config.yaml
train_examples: 45211
grayscale: true
crop_scale_min: 1
targets: ["tissue"]
num_classes: 9
arch: "resmlp"
hidden_act: "star_relu"
layers: 8
width: 384
loss: "cross_entropy"
optimizer: "soap"
max_precond_dim: 1024
ema_decay: 0.995
weight_decay: 0.05
Rows from block 4 of a small image classifier, named by matrix and row number. Rows with one number belong to one neuron. Each number is 500 + 25 x the weight over its row's rms, rounded and kept within 0 to 999. All counts start at 0. Numbers have three digits each. After the name is the row's rms in percent of the matrix's.
Before each neuron's rows are labels from the 100 images, of 14976, where the neuron reaches its highest value: "strongest on" is what is common among them; "colour at peak" is the nearest of a few named colours to the mean colour under the peak. Only what is clearly more common there than usual is listed. The data: stained colorectal tissue patches (NCT-CRC-HE-100K).
# fc1: MLP up (model.blocks.4.mlp.fc1.weight, 1152x384), inputs 128-255
# fc2: MLP down (model.blocks.4.mlp.fc2.weight, 384x1152, transposed), outputs 128-255

strongest on: tissue: mucus; tissue: adipose tissue
colour at peak: white
fc1.422 107:506527506551498507482465484533501517521508544526506500507511462523494512524493477507505499516473494505522521472532471534493499477524509500510464507483523463491490511523502511459519449493519500473504533489517515503468473493515522476487480461508523483477489497492475465483460513540446509449544509543452489470558483478486506460523497509514500493481481512456506486497495524514505562517504
fc2.422 099:483492487463487540519538534492483511466482496449512548501564502490466494513493510490486521489517476485521489535531533497498522496555474508498466481513503491502488473487484520490484474473538467542468482483491467440537507439518479497500517505495454451492503501506494498526484532487542514486490474535503476520483496496491491548513513504501485535480509460466488525485522503483536525487546

strongest on: tissue: smooth muscle
colour at peak: grey
fc1.2 098:501555520464518473505463494500502467497524483475527482492521529515477472481493481529492529517454544481463453507501538537451488562464541488519517476526501466489534499473496466529526532474502491477511486514515469549510507517531474491517505487419469494516497464514487501495481526480451490480489537493501498489508528490510515486516491469459505480540512483486497507517510472550519493489474
fc2.2 096:528516507508517524472480499501511464495497530487503445504501497525504481496465509455511519495497496497496501520529489496470551496469459466485446515520518508500512522536467518495500483491504511516483488483523544511463498485518513514500470470442499462492464522523451509476511518528496479492500573509515520512522500504461495517498508493464509471513476536476474504514530490484447498534478

strongest on: tissue: mucus; tissue: adipose tissue
colour at peak: white
fc1.225 092:459528560518514516469517494543507508540480530516506507553474490493509482452517549470501505481524459507488485472521478538506502522520503470480515483478479511489479534485498495498477484485545480492449517540441556525527478489454493493530472488501511469457497534488552521518498464518499506493487460495537492493518458497485533556495508478519488523494492505562471510507525451511509549498517
fc2.225 096:516501527513517501497519468522476477541511533494550563518523551478466479466479478501531484486523519506500477468481501467474495484509465475488517447492501501481498549529459515522496481495493500474478519544486497516482521451480503546470539493484478518499473514457527473478475484496483472498497519511475529505516533518508485497491510524471514504504506528507482512465511468485514490490482

strongest on: tissue: mucus
colour at peak: white
fc1.685 097:529527528479511507492490487504541495468494511478468483512517469492519499528560486533527485498497496477485549510483468511507485513503497484492520485479496537514510495506501539518499508527506560553489541484511504512460521493506469495516512536457478471476525522487485505481440487500497523490499499495495474493480493478507468494501525479489494494546541532486511509543533502489522454505551
fc2.685 101:468547477534501502440492503507490497502540481506452485510468517539527517521514556513503508514497525505469477523478515511514476507475531478484477517465512538498492494518483482511477495519481480485486521514540548471538493542512536528544473490508434470493489502550507494496533480505498546484499517510565503506500515495482473537526499481472489510558459502501474496498489525536509506563473

strongest on: tissue: debris
colour at peak: grey
fc1.94 102:509521480539562500471515485472471482500472508466521478489512465492460500454529506490517473502485503493482523532510518531526507498462521471505496496536522499468525532469475513524459510553481496493523496526484453497499520502514547535502480490492504494485489452547471501469486483484494521532476519546483560502506487500502489458546499499544531536495500484490520524495502542488514469495526
fc2.94 102:511472488556501508495503433517503520513501524510560451498477513513521505494508486489482487513488504511486553495491497475514476439525465470523505458550473481485542466474503518481488491503550529481525489495552446497498473464478506492527512489507459525490477483522475466501585528484495518507491468517469515514467456493469524474524475483525476471495476546406519507486497494533492505461512

strongest on: tissue: mucus
colour at peak: white
fc1.239 097:474517468483480503497549524564510509504492482502505507549472499494520542452524550493528480490527503461539473439502478515536512536548499531526482530453521503505497495473488485483512495494513480491482510539518550477492506483475526542467507477486527488489512522488522470482531517500501484481515494471538515514517450497493528537485541496453490564501480539517485499503470469488523529515479
fc2.239 104:508519478511512459484510469548536521554474543488518512517493505508476503482484482484483466481506502468499500458494471506481486496484520496558477495496488509547492477494483502454514515500499525489524501512506524500498518479500521534522510501505511518490500541485490466450529528507510471477552486466520494494498488480528496487526533515518541499523506470524499510531516500589514505470486

strongest on: tissue: smooth muscle
colour at peak: grey
fc1.19 093:464535517490534506491480520498472494533519487506498521495460516472532520515497524470547476471523474538469534514519482425518500491503493514514495512504518501501469513528519526501454520526483527479517480490487468489539528523459476469473497434473488477477514500538492505498468513498484481480509475496506547462475493491476548525494539531489483492525526508526436526455540451460510487502455
fc2.19 102:483499532477484491511500475562518509518492477488527506517560463489456532511498500513509446505516487488531525540497506538487546499531503488466525492478514509519469538538534508499496517551502458484497501508523458537498501522523485527498530484507478519487460539481477566511452489494495514519535448473498517498520456506507503512491527465454484502471508493529503523477510488525520467499506

strongest on: tissue: normal colon mucosa; tissue: tumour epithelium
colour at peak: grey
fc1.484 114:466525529475451516539510456490508531532487510539465509519493452453490507462500524521458526503530517489510479504509441515540511506493489506487457524498509503493453541504500532515503510495536483489501522523453519482475475502496462507548533522460477512467467455483515486519513515496493470521523515509512499506514416472485568498516461462501498538490492510474508506465523502498481526484495
fc2.484 105:461520525502502521520446507479489531492479457508476474517504463525548485495525502499513452538495475514480544515511511490517554510485438505503517490482530495478516555473518488507462475517523487467510466512495449476492469511487504461510540477536490497531499505483516484487496515556513448496519508500463516505467511477474461481486517522512527479503472494512495521493474474491509482481506

strongest on: tissue: debris
colour at peak: grey
fc1.352 100:483473501493486527496469496546484482549540519498476538520506529494519513513471510493451473492528524504503507523456496510516515500554527539478502464503498525495507482519527463503468501487470479493441508486487496490555462477510537498520501517508528481502541556491468484496473490467486519494509499477500581445523540479478490514490455498505478438551520491540482511462498525496461513506475
fc2.352 101:543493515560498506488519544500505499492518495461458494529499479539506497485509496537459525545481539482491486480499454535533507535522513475492516523479509530531502488470487514530569485530541494467524510459559476506488488509513533537479515481511528507489494476521481492500509495517480482513523510493525489485497523514537498521497490499468481515479481455488483480511516502504478557503454

strongest on: tissue: cancer-associated stroma
colour at peak: grey
fc1.18 100:521486542489494523489530506473452513526482506472477493485499515521545570477502551492497488468506471488513461487457504494540508526509514459474531479490487502503473508504484491517470457471532544474507489448485447489503558457530492497494484483505519469522479472537501527587517496464483487480509476496497531495491498520502490537519494495502511530534547495523483478503481530482472555457489
fc2.18 101:492504523501496497506471480478510508500528486474519484497487530519491472517507503496475505490502484488501502461464506507482477510543470511492469519475535510537495532482485471511536521546520491516545574554486510461474518492501540497501500473481520485469493481466543485514477499522451512505521494477509512463509517531509501461481490489491546497486489528478531493465492506520476542494519

strongest on: tissue: smooth muscle
colour at peak: grey
fc1.483 099:502509478503495495487505481499543536507550478491505471477541510473501509514477504425488494519512471539436520462537493483525504479524501513498510496445502478487507525497466524530478464502469474517477472491456487502509543510531496494513496487492500491524527492542532461486511513489515485473493514550491550499540513460475548554508502474522508493541510539494533508448496525469515531460537
fc2.483 105:507502495507528486534432507520529527492495475482551523544493490509463526505489496479516489479513477501444526507481493499492483510464518493500554476492551505488487529495528548505463494502485480513543479475484508539486482531479479510514471539553506511516510511484491509508506538485532468489513447506458498478541509502467482522512500531480512498509478475497466514490510459556502481469501

strongest on: tissue: debris
colour at peak: grey
fc1.121 102:497505501516555541461507455523511500550489490518484471521511504490552465472509485469499460485477504478474561513494504480487507489532490491479502477524501483475549481517486531463499523490496501552515485429498510497527497519505498519494469510478483499434485515481501499510483489524507515526492440529486525545521496472466535481524524469524475513538525531471513458469512466509476490468542
fc2.121 104:496510497511499521502511558479528464502536473483455480497503469513502503472468488481515478552497484492491508480522511478554512505505514494500466505436497495505505521535474524536488498518485527447470483498523503466550529497497487445466532488461503466473470492529534506514554525551470499480521548513492469461473498503527537489479511502467542475499557491495490504537536481488484504535522

strongest on: tissue: debris
colour at peak: grey
fc1.577 102:508501461512453488511521526495509535480528528542487475492469488497489513488464504491509483511504488522510513559455505501507550486521484515474517494517505501533529522510471501500500509518462501482538517469555499538511475486465501443494499483480511478527540538528487538503512527491498485505500489503466491492533511449459522547470486509479462501514509510508468542485483506454497470505469
fc2.577 098:496512492503501489504426531545519536496484458484513532515520443493462479493538499514490504511508487522475501524516494469507505483520539493492522495477514525522480434515541562493496505536509514512486541457516416481481547507502476490508497461525477523521521536518467521481518519467558470491518505504477510492509519476555484519471566559516519536510498502489463498486525505543489473471500

strongest on: tissue: smooth muscle
colour at peak: grey
fc1.413 099:519464480512524471489446518537504492520529532476509534498512508484487482483521496481529498490495516484520567516494497507519491534493574470445514533503465516503453490496491573512499513533480527483483497488515496516528532520484540509462529511498473506507505543462490506478538519525485500488550502473456525518499461526509489503437523532498521481489507539476518491480526534494509467501507
fc2.413 101:545511489506510503511487534476498462468533473495495533514475444492483495499453516493489497515496498491489503476559540505513518473449504495472539516542517508493498476474565527510452460527501525449506535482549468470498559513485466488439498475490468487507515469511495467497502538501507511531535482503542529490527509450494482513467509493485518489547451498505496487508519542491467507506471

strongest on: tissue: debris
colour at peak: grey
fc1.13 095:479511470543486491505548505518432485480474532520479492490494556519480476529484433506493508500495518525526507504522505513482475466525519518538520502487506486503526476502478474476478530478486531533484484477497518490459531494557452482529488475520530494526513504490522526509520493490492505516505490522457489504500517446539506517525476476510504537504503548525572496500503441514484481481472
fc2.13 088:525517550555547490496480478460501494460507493486479502502507483542447512506521503479527509534534504481505493539509478523486483483524524500509509528490469460531504488517525523528513514455512469543450488494516504497524506509523492494527505508534502486520477495498503498530500463495450517531498501530520471533488490477523493495481434526561477487466554531527513490484488464444529473435471

strongest on: tissue: adipose tissue
colour at peak: white
fc1.643 101:460525489518488491498559485490500525508495522489501503473481511523522433518482498491492502495473497516480498561490491484493469451504497481512429513505504527496563496444482512537463476488502506510477480511506467481495529496489529487476475529522491514475550517518459456503536492550489536531480497494504486548488513526523498447534503496519527474509464488452502546461486445498466469493524
fc2.643 094:486456466481479541502489488547509479529497507482526463509507537513527526495486500491470493536441500477530488484532499506494554484488507516459489500461539517531510483440556486493473532494483474509524488472516496500443486503522547565499499500530488492519449525481548542466483486501525509509481503489487501468512483472513512488460489539551479491539453478502531474491484541478522525481498

strongest on: tissue: cancer-associated stroma
colour at peak: grey
fc1.316 097:470504521532514528498511514494452474488497491484489446494509501485469477524526484510471505526455473510512535499506484484483511543541498484512514513493507497505530510521502480492495500510498534516525519490456500534523513505526487498524543502492475508555485458496491434495463500478504508493505526473482530485519477512506492502510489561480509510483508509521453509471477474467455565480571
fc2.316 090:550506542518510489497528477489482492517486490526495499496516465517447530518505533534494489542545507454472493540485492500502486552491532486530456519491522505504476513504518533505551453423532508511482479504507525480515517529482528488515509473522527492488516534466494518489500482512541524526491509497513476528535500485505485504514449510522458505483519542515524484507524510448495483461497

strongest on: tissue: adipose tissue
colour at peak: white
fc1.677 102:505454456504485460493521444503490502503498467489541488508544536506515482507458430530451518467478513520492522494604491521449505483513490493527520461499500461528502530475529480473483444486485463521518481490480510523499517491472527500556489536504545460508487511492506519517511522498493546511481476500495495493494510481506522491528493495488486512458466462480490549482486543524496502505483
fc2.677 104:478492509485521552489516493517483442513525491528543484510512498512495486559526531551476495468455488442459483503472474492475501523490553449534499525475482505449490541527519510527504509470489447506482477502504492474469474490502545546486498535515501511483467508535471497499452489504515470511470486548522495520526510504502490479472482507524495484447501499524490496464488503462477459516487

strongest on: tissue: debris; tissue: tumour epithelium
colour at peak: grey
fc1.644 107:526472459533491495489494497506526481494517483502466539518555541505468511550468556463519508515500495485531547505487511471494519522446535500492533516499543525506510509507523512502500523498498483481510489470531525491530472511480496520511516473518527466525551494457476524529494524524524512483496437505517481516487439481529506539504534503490479513465475481506513496505498470487460500486510
fc2.644 108:484510500535509488505514494500486493479514514477476529526502552473531503494502483468532551553516532485534513480515465489482464524485506506491489521517476517489498464516490512537496533489493509458493499514534496534486441536462458514517488479500504522519509514507494494490484574501515496484485531509523556490486477480488519525529476542509479480522488501520494496551499511508505479517518

strongest on: tissue: mucus; tissue: adipose tissue
colour at peak: white
fc1.198 100:484503529519501507476540496525499489517524528496505490512468463495541480501514527471463508516485490496505491476551525476509501523475485499468478487451459490499508474542475507482547457501503529561488518502525521480473498511503478494481476502440507509479462448531510516472491452568475519502526537503530464445446534462483509483501515469463537552543506517483503488525474511493548465500480
fc2.198 103:497540493497534505508444480491509471465505509471492469483483508494561471518540478488498497558526500486521463523458553506486493491478487470446521562482442519499471475500515541496471492506487515480495498538493515473539489491494491523564509487505500503500538465515496473514528490515528480506538503505530489485478511518508469496511515443474491462532451501503518537501444505503501525519554

strongest on: tissue: debris
colour at peak: white
fc1.728 103:487514528487531478466480497483538511515517494493490526522538510477470477523511510516480506456570449493457491488449479546555486517527513473528494526493501478533501503513535523493502524517478513454520479446552490507516494504451479484512503478512535497533541542557500497477531455522488497473453477505528486460493513515497473514505503509495531503476488513489507452481504493501516484528491
fc2.728 104:495471508509529533492495503471503525467510505525521502500489456531486525569476511470532513508493475531485493502505489485479548495490487545472486504539514525501534510462513510528514536524507515491565492457549474474494454524503488521514485484484473472473520508498557523472462511479492507522471503485480488547470512512468503533496510521479543501523495490500474498518482493495518470499459

strongest on: tissue: smooth muscle
colour at peak: grey
fc1.79 101:519523494498526528493493486536474537489465498505521508523499495454498532526446462513521492455495503503520525504502488487482483489525520506480515528492534488529429532485505550461475486516525490499520466523472470495545533518514552514508531513513500511520543510476461499499503469503521489516525472511469518493452499521490518485466495520509493462502480502523553530507530494484545453500480
fc2.79 107:538474486496540485457487523493521520501548467484486551520497457520509481438491484500516488512502470489487510537483504498508490511469466495471516477495520522473440517522478512549519505520518533500511503482474469481532518522479481504507491506503482499555481556539469535492506528483496504521465488514473515473516510485488489467464465513473490445521489557493496465468468530501513463475500

strongest on: tissue: tumour epithelium; tissue: debris
colour at peak: grey
fc1.395 103:508548539474501494506513492494512500486506545482471460483496513500501516524481474492522460530479523523499516550534539486510507493508507506512560520453481469495468468539517520490476508480500478483493510528474530464494529506532534539495499528506514488546482517490498469479521458502536547473509484516501509520482506466497514437489471489525511486504552501476515503505478488451508554493505
fc2.395 087:515499536507540459470537471506468531477506546504467557513505459496471492516525500470519487524509480504506492506544519483495461511512508504510504482512484501452504485529509471463505505497456477483470466514502488469514481503470586524472500503526532495492487506462465481427499509482539488475461554482482498483471532516487490488516503519510511471491498503507497483490490527457504511519443

strongest on: tissue: adipose tissue
colour at peak: white
fc1.333 099:498490468503464471498462502491533496521451472528488505491524519506460478457497535463490514464514497503491531443510468499474481492474467497527461460534482522522496480486473547452488514523517580469499530466465477504537467516517486499525490471493554503475490486541492521499535437501472496517484526485506475474479488492469499515517525475529494519488529515471492540502489506499473520532482
fc2.333 105:530480460506542497485458477495510488480524505453454524528506431465541521511490483485499511503495492513491503511496510498466539467533507487500490462513510472490474436482498536455489481518442483471532505477553521487473465521492499496494497535523499509525500526443525477506494530516483485505503470470467517493483492523501502509481491528463517488495509489506524547516496452498489479468527

strongest on: tissue: normal colon mucosa
colour at peak: black
fc1.0 096:479492519528504509508477462497530491501464520511525490477536504498423497530491457495480514492467503507488476526514521476467525421534497506470511520492474503489479496528473493486513528467506493513485519473497554488507482445524506489536497517473485523447497491493509542503501471530504514487481498488472471512480485519495483503487448502509503479488478462485489504501507484532532502508495
fc2.0 098:510508474432502548519520547470515538461472489495487506508522503520515490482529539522512519491473521492449503493505467496484484506477486458537534517523526518498500471512490526467515462515463509494486513497491459485451470508492509553512528496484475528504503502497547495545482506516501481506514495528501449490509487494491540488515507466542508491531482477493500512509501476529436527505543

strongest on: tissue: cancer-associated stroma; tissue: debris
colour at peak: grey
fc1.740 100:488512543475465528508468480482464454514506504479496541506548519468484557471502484513540494545523503532475490482487464488479460491446516523514530550509493488502466502522492493512521514517535520544500507459458507457496502518471502536517503492508497504559488551553523506482533521481576497491500482526469488493518507528542466502492446504464478489509508507522539474495480447505555496519507
fc2.740 095:499515510514524509564516515475507513493429532466509488481486474543496469468496503443509507524472470506506518520455500461497489458538546485491502523513475503492517485477514529494515529480506502511502470537494503553497499515503454515497493498529522516518491482468489508478488472507481505492502524497487504465463522522520475527515497519498488530464474487576517493539450459510498488481517

strongest on: tissue: lymphocytes
colour at peak: grey
fc1.583 110:543483481488467516504510484525497524531527452515508492493499487499550512506499531446460488494458512495515482503489471515536501437494523542519533487497510531492480499458451507515490508503495493525502497445490509460501492521477513517515481491519539506484533500517501485455552520481526468476489537519512542478585458495453560501516506503551485510505530488495501527508511523505488531512530
fc2.583 104:462537492486500486518462512504448553504484479468472501481534506494543487537515490512509435544480493523491501538459484521515498519520533518504522539486535475477503513466493527503485508492555482537535486482523449456483499546439520491496531496513505529514529467480503510475484480511483504505495465531495517520498528527477487524499564467482501530523481533465480472515505464498506526466526

strongest on: tissue: adipose tissue; tissue: smooth muscle
colour at peak: white
fc1.1 093:489486524451444498449483493520509472449506509474512504471487467520504506486524511488528508499487498481485522445490495542486542459509502501492519488516521479484488487482504474508537516518471504539458522526512489533539498496525512463512477507525518518512522483504509478514495483527505470490485505505483497492509507482545533519541489467539466485470519503528509518535495509522499513497522
fc2.1 093:526551510517547492459521507532510475530476520537513496472511507504466446482478540487518487501521530508457476513532471520472536508531474521527520494495485485521528445490510473501496522539470500482470516490485540500488492475470460534474485477491500522483464479531522515446461549479504513473537463544520530504538465528506489490452495495453513483475494485527500481501417523493550487520485

strongest on: tissue: lymphocytes
colour at peak: black
fc1.379 096:525524494555517519496504488496513518501467444489514489456522505520522534537495488515536500525517481498491482538535514461565518461474523506506539499508488534531493490486525495494457485484465496472484482530467495508516525506502480483530508469524507502487509500497496484487484453506490473497519462518510511480531526555509476494486518526492508515480457488466532533497521504562499541482497
fc2.379 099:491538464499526493524527473457518500517494515502501481479508533527537543484497503490503509478495550527469509501469499474502485504536512500526500520516499486509474500474474505468486498488480511501510436499539494541486458489500507505489492504508461506501506493514534458497519527504499512498513458508538535468544511510441506512496474446522516520511511491497480493481522469511497505480512

strongest on: tissue: tumour epithelium
colour at peak: grey
fc1.522 098:513519531472514538513508446524497524498463471503472462514439503495504498503493479495559509481484531494497490513536473543505516502516475490480436524513537514462484499529539516547508475501540485501495464499505494539539548520477471501510483499510457517461515429516508501486501526542489502506469515498462508430519477460493534510474518530520482480464490513501480420482516541524491504496498
fc2.522 094:535509527488479547510541474483504480525523476487516513488512507546482454516469497500509512509483437499459489479521481510475494532476503509496513484489494484468519515459540501497515520485516504516496478512482504495493462473508500505484519483495500502456509513485499499562509540511492493461523520530491498457499466522460501479529452546484517478488512456461499551477473491498489502486551

strongest on: tissue: lymphocytes
colour at peak: grey
fc1.120 103:470468500538485518485509503496492492476483509486499481535463524518509511525516521528525537473509508523480559501497472493517519466460433543490445518496495539478454539519505466493478481521484553456510521534470549474498481461546519520517483485525484520495515490491529472528469449569517473529523510478522509513468499505468465514452510538499478511474511521485499498499526502473505501520504
fc2.120 098:545527468510549460508473514471463483478525470530475508501508486489521547476487491495516519458494487513542480510519552510521510488484476512498465522548511513449511516464515544520449512509520509498492500531476473512484480495523498528517463514514546488501512522475475449466500541506492500547486531484523565534532505509506481487491471504512493486515532508527515491503527516478504492503540

strongest on: tissue: adipose tissue
colour at peak: white
fc1.106 093:485485490499526468498451522483501511507511494524526524503476492483477477514492520486482488471513533492505560528561502487545502525524494517496499520439518502494516502520510482494516479495462498484449503487417555527522502523475463531517498481450492502476471476508514490505507521531478493500535498455514508483451510470494515484466494458469457528486518537481485528497464497523509446513555
fc2.106 098:497525491511454507496471527510557502491519541481491475493489508508519485497517488505503454450501511452498501482457488519488493517515527473491479499487477494490464491527513518526509519518500512524482481514531517522497479468514522558484531516494495498524484515467510492474540496526504473517483514472533475477499454484507524477527501515456526518484528528574485464479499522507536485497490

strongest on: tissue: mucus
colour at peak: white
fc1.458 095:505472538487501528489531492469508530492476486494538498502481480482454525489514520473462518482477515519504469499528530489474500495491483496487500490539507509467499543533457471494512532528514481473490531529508492508516514505439513526500492525504548513499492495547533555518477476473539481481476466460511533484492493507488502556484524482500476519497544500462497470517507531484523513506575
fc2.458 104:529500526523493541491477502523527505527496483512537549505456529524480522463493529508514492486531519528533466480535466454455502510489483512523515472511518464497556533512495481492531496534485455497543490541543488516506567502502549524486525473507467489526487504515517542512508509443463515509469469491523517494504527496524543536511522517486505517542475501534509506467498454488523483503509

strongest on: tissue: smooth muscle; tissue: cancer-associated stroma
colour at peak: grey
fc1.752 100:524496517490522453492492497519508478513533520508502509481510531501517524485509525503470511496556530493520467490467504508487476495457490500473504541501489507524539479526518490521538494518508545508556442467485489486511513477553458498529498490484449471500511505525483459463522474540549476461567486513489487417517531501477542454518491483482520509524495476504497470516518461521465516513513
fc2.752 101:497505523472459512504487480522484482477485502498523498494475520481493452524501485548428507513488512429477541505507503480509537512521508521499483527488497496485484494501530531491514535502521477519493459474497466472520474456505517496513557526475532554499508483455510476502465454495502485479506505473478464462513498518483513462558472549508541457494500499550503527523462469499502468508461

strongest on: tissue: adipose tissue
colour at peak: white
fc1.242 087:517492500481523509510477522520497487502528513464513507502482452527519502488523520445546532519472559500485473469504514492504499517487489510513496511494505525473451494521479510521495536534521546503463548516514496553469474512491503527517513513510538495521447475533512465487522513476505472459524485527496487426538510489502482516485496515458514493503524487510492509487515483483484514526493
fc2.242 101:490497526492491512501479530506535456542510498462522504504498480490478522501544509436478484513515490541531455480550524521491515459483506519529442485483557471514506519456518468513470487503475481497522507500500494469527554517506506512503496468443494510497462536487515526486514481529491501498491454487520502465486483481539488535458509471489511470510452540508518490499526527483503503458504

strongest on: tissue: lymphocytes
colour at peak: black
fc1.185 088:526510516531530460534524433510456516468480496472487483494501490511486503505496519509487510462485524473504501498560492500484534484500491501513500526520529508502495468433499474474520543485525486524498451494460508523485504515552540484542488472476477538499560534500490470504493478521531506508514510469532549507485512488513521462503518490486527508526515481500529479507509523460520496504515
fc2.185 089:507501561527513460485535465468463507484514494500486526531496500523497537517518500494506505535553514481468513518511464533499452539539527495529498553491486474501489457496534500529537508470521495526469488505529493497507498520489521504497465483517512487513489481446498512501494472496496530523509507513502466554470489478489503523503458509568465462480550546525498482489510500461516444453514