From a checkpoint of a small image classifier: layers 8.
Rows from block 5 of a small image classifier, named by matrix and row number. Rows with one number belong to one neuron. Each number is 500 + 50 x the weight over its row's rms, rounded and kept within 0 to 999. All counts start at 0. Numbers have three digits each.
After each neuron's rows are labels from the 100 images, of 14976, where the neuron reaches its highest value: "top examples" is what is common among them. Only what is clearly more common there than usual is listed. The data: stained colorectal tissue patches (NCT-CRC-HE-100K). In brackets: how many of the 100, against the usual share in percent.
# fc1: MLP up (model.blocks.5.mlp.fc1.weight, 1152x384), inputs 192-383
# fc2: MLP down (model.blocks.5.mlp.fc2.weight, 384x1152, transposed), outputs 192-383

fc1.147:553471576572400608554513519424550463490564466462588581585567567495486509483515458391546532463555506513424529479505533455497525509459442331519478512550539557571565515507378438497468468450493519560547542334524457476571505482529530477519460481600540436489470545446483384516487581396524494536395520466424559605507519456533449482535524531505566576535551477508424468459505544446394537466512607473486509531494522459520486482548458448578442446546461539563468446460483496479455500596446433502524392434457601441465491519490469525531508564553504426498535580413429453476506437564478546486
fc2.147:397486463588555536474511494474509458459414559512530495536448539483484480566532554475519453477554517448451507546480501570522552447495483612402542494547486465530500554462553503415543501475506454493436504401482583562530491503582520536570408414536544492527524586499413477471460583413548516496552483547457504510578476475502482427527485503502536524476525515604551551486478520522521436474518428411521522543490529428459486435441461538497553484579415609532523487401551484536596589532424478511564487503473609584459468528635614668381520492466450526402482485535516546496537423448599545514
top examples: tissue: lymphocytes (70 vs 11.3)

fc1.312:473465532553446520504436576444553493477558462480557503513511542574450489448533523438454508476526484500484496532623427450532496526497443516454399409529524580520486522458457369544491507449521428624511473432456587557606539452565547560528439478491529416501527540505459498553511556504506552521454516497481564531451516496467479547625494552461496545486542437542473459497550475540466559498471531480484478576521445428568545452505519483620419515451435520448451491528479504478488625508530530534430491422501591390460478554512526504466557520454431494510515528399478504414539473484519550524
fc2.312:516532445639473512526472491402501496490468546429475480493586525507451473511551478452485427472552473510556595534524598543507525462458399510569495491462501531524535561445551463466584533519440534522461518441580486514477411548537490523537497401439540491473414560489431488489511482488509551451574569511504512493546595489409467420542472543445509421465473561484487492580579478537506539575512422536535540518502493487499536490544530525478437434616411568472440467480487524522533511561373532462549491444467541522495572459581545551476660613505475528465437513493503458513464402471487506490
top examples: tissue: lymphocytes (95 vs 11.3)

fc1.691:478515484471453501476597523450495424519479530429542528498479516473473540425414518508564448519503529569495510402421482538547498490530605534518486441590508537535420432468507451431510576506595435396411646518584538512545528445395470453501518511450512466531597466454527528481534548559570483549491526447535538555456493549446485497382447533549556520516547508507510520472537516442510471380476501506496528484497499522570455613459457492546391480484455596448504500526449505540491481428477537505452505630448539573501520489559540562484518541437511518496489508503433564466420512395494455490
fc2.691:512484487482604526413517595510536492430554564579648549422519429493555490444492521425533555528494453493502534546485430558520528503458465649505597496514457448474538456482442515474609451545583490549451487414511483593491576541528440568465457497461523545480449428634493489483486456493472491514533445563540557459511480567577550528499441534496463527519544525577518583558411534509469519480535535470460484628482487501354490505472412534485408450521489459376492500526507486466543503533519465471498542537486492445476465485514506462461477453477547489476441510447432517557513498386570435512
top examples: tissue: adipose tissue (26 vs 10.3)

fc1.120:479528600451532497517560516597527556600517459418436542499444473539512439537513477537426401530508526550534476516488432477533477531462536551503546427380491468656498542500469563553505535534554521544488524549462548474535529409527556505473503540516446570457428475482467530421469517462406572448420425529506583579555545509437437420492523515491513407514450528465417409468451464537522570413509492456493541472550515619466523511450515430472452475461517523459418474480539497482547520479530383583506486566498512606468551466419537470558524610470492466592493523528509503505546443525508471459
fc2.120:486454552489479473496449477499477454508495615526498541501499461495451542541470486465539465443422563620469539438446467465557523446498536389549480521445508562523493434442558454462518508401498482478455485471464566478450509581493436600465464372529457439471542497503514511484416550591450528479484503502515542434538425554603540563513482500531450420491529484534564559497662493627545510564557637472524498439479509501517525418532462524503490488487549439467524556497446513462489488543548522431513488499449551499517451513595536414396516515562535457476551482482517452431473482490574491474
top examples: tissue: adipose tissue (35 vs 10.3); tissue: cancer-associated stroma (34 vs 10.8)

fc1.709:531469496488508475548434537530468507495483584508541526525561524500568436467444491414570513544464578545470529574505510462548528522438519406500493382478483484510520475368503403520481495397461552542514518472533426526603489450451584339584547519539477402555515500557464405517518635441511442520514526429515611520518462511404469531483529450486441485534509543559520522527545561533448469548475562502481414435455473475442515473513554563476446413524524538551481524439527480544442532524497453527472397487545501443519494542498440466497492506503460529499509637423486515574485446483406490521
fc2.709:509427493507583532407528493431458577565460497483519437522477547532434462556539496495509508461516473372537452491464423582477596402534480538515464474442536575534546502485548489502531464478515464433434507539576544601556567605522539537491509433464490461583503512512496466472414578463428607431519467576442468490632424556525489491489449574455509457564596452555493435503490453535420508524463473524501488555453482510458468506487491565541492436512509549550563509444454476520474518522490476517546534514460516466490496542477471588480477471522403581375487457532552508457488483471539545499
top examples: tissue: lymphocytes (100 vs 11.3)

fc1.203:593533583556540454454473575507575478539490490476502476492386576515538484481503563510408523526549502539481594441503490437442576627435539479570508508412537404476552469464501444550473472420526450485526443553520546499484539591363547431456567525548547533449442554522510561478437508401540439474487563565522473523423548624477485542557484629541492479500481554499553477504398538516463537491538529589549560535557439495481484507525533457618482558519494466448499474512572530403591520461480587488458467586600488606510555493448517470517579453486475525433571593416542571526602509504375507559
fc2.203:564470549548617525490550504538494555504526460530505483432470488514553425459413513481520465604575480542420475481456469514449560452520447536538509572413474525499503518489455555531507511476519485548494560524469502477502471574529391484504399475430514367452507546541437480574590472466436540531418420439488503420457463443442424501580461453565520494594445517514575428496409535378467544372431488578551603531556470517497468473495568437418513516490521497468479492463532459573541467512547608493472463485557465507483395521424541528484551496430469479586429510405508486542495641460397560538
top examples: tissue: adipose tissue (93 vs 10.3)

fc1.180:467422446415458581572538549447455535541599544524390535507520461585540538376526489574503405491440511514464481481485506489459509459460524429497430474501500559483540500473460470468497482513545525517460396492463531398407432483552419536561519443467526518523536519429469585516556458494509509454481533535485507478523419405541549488513430522472450473458505543566445559513551548499578523413506526521481531518511562449459565594463534450488486465497481552598473481467412413592412446472570441427644579480483480392498521535471497533457522450536493528535574548445486600492465468495525546487
fc2.180:518451524546545516507481462517460489462541460542516522538538480533403506532489569472589559473444561570391485546425510472512481466546514554497545477533514454498523457469508547548561520479543493572517482449476534527551554541472492442458513469498581517423438555596593514473472542528497560522611455591538502453462497566467466549623479567520366619559503481514507506457437489539476482518515486433501552532504528534457499488476479416496419496530462445444585460400471495466453461550520461516431527528472506368568420589476551484433565493484432511554533478523486547468518406548573611538
top examples: tissue: adipose tissue (66 vs 10.3)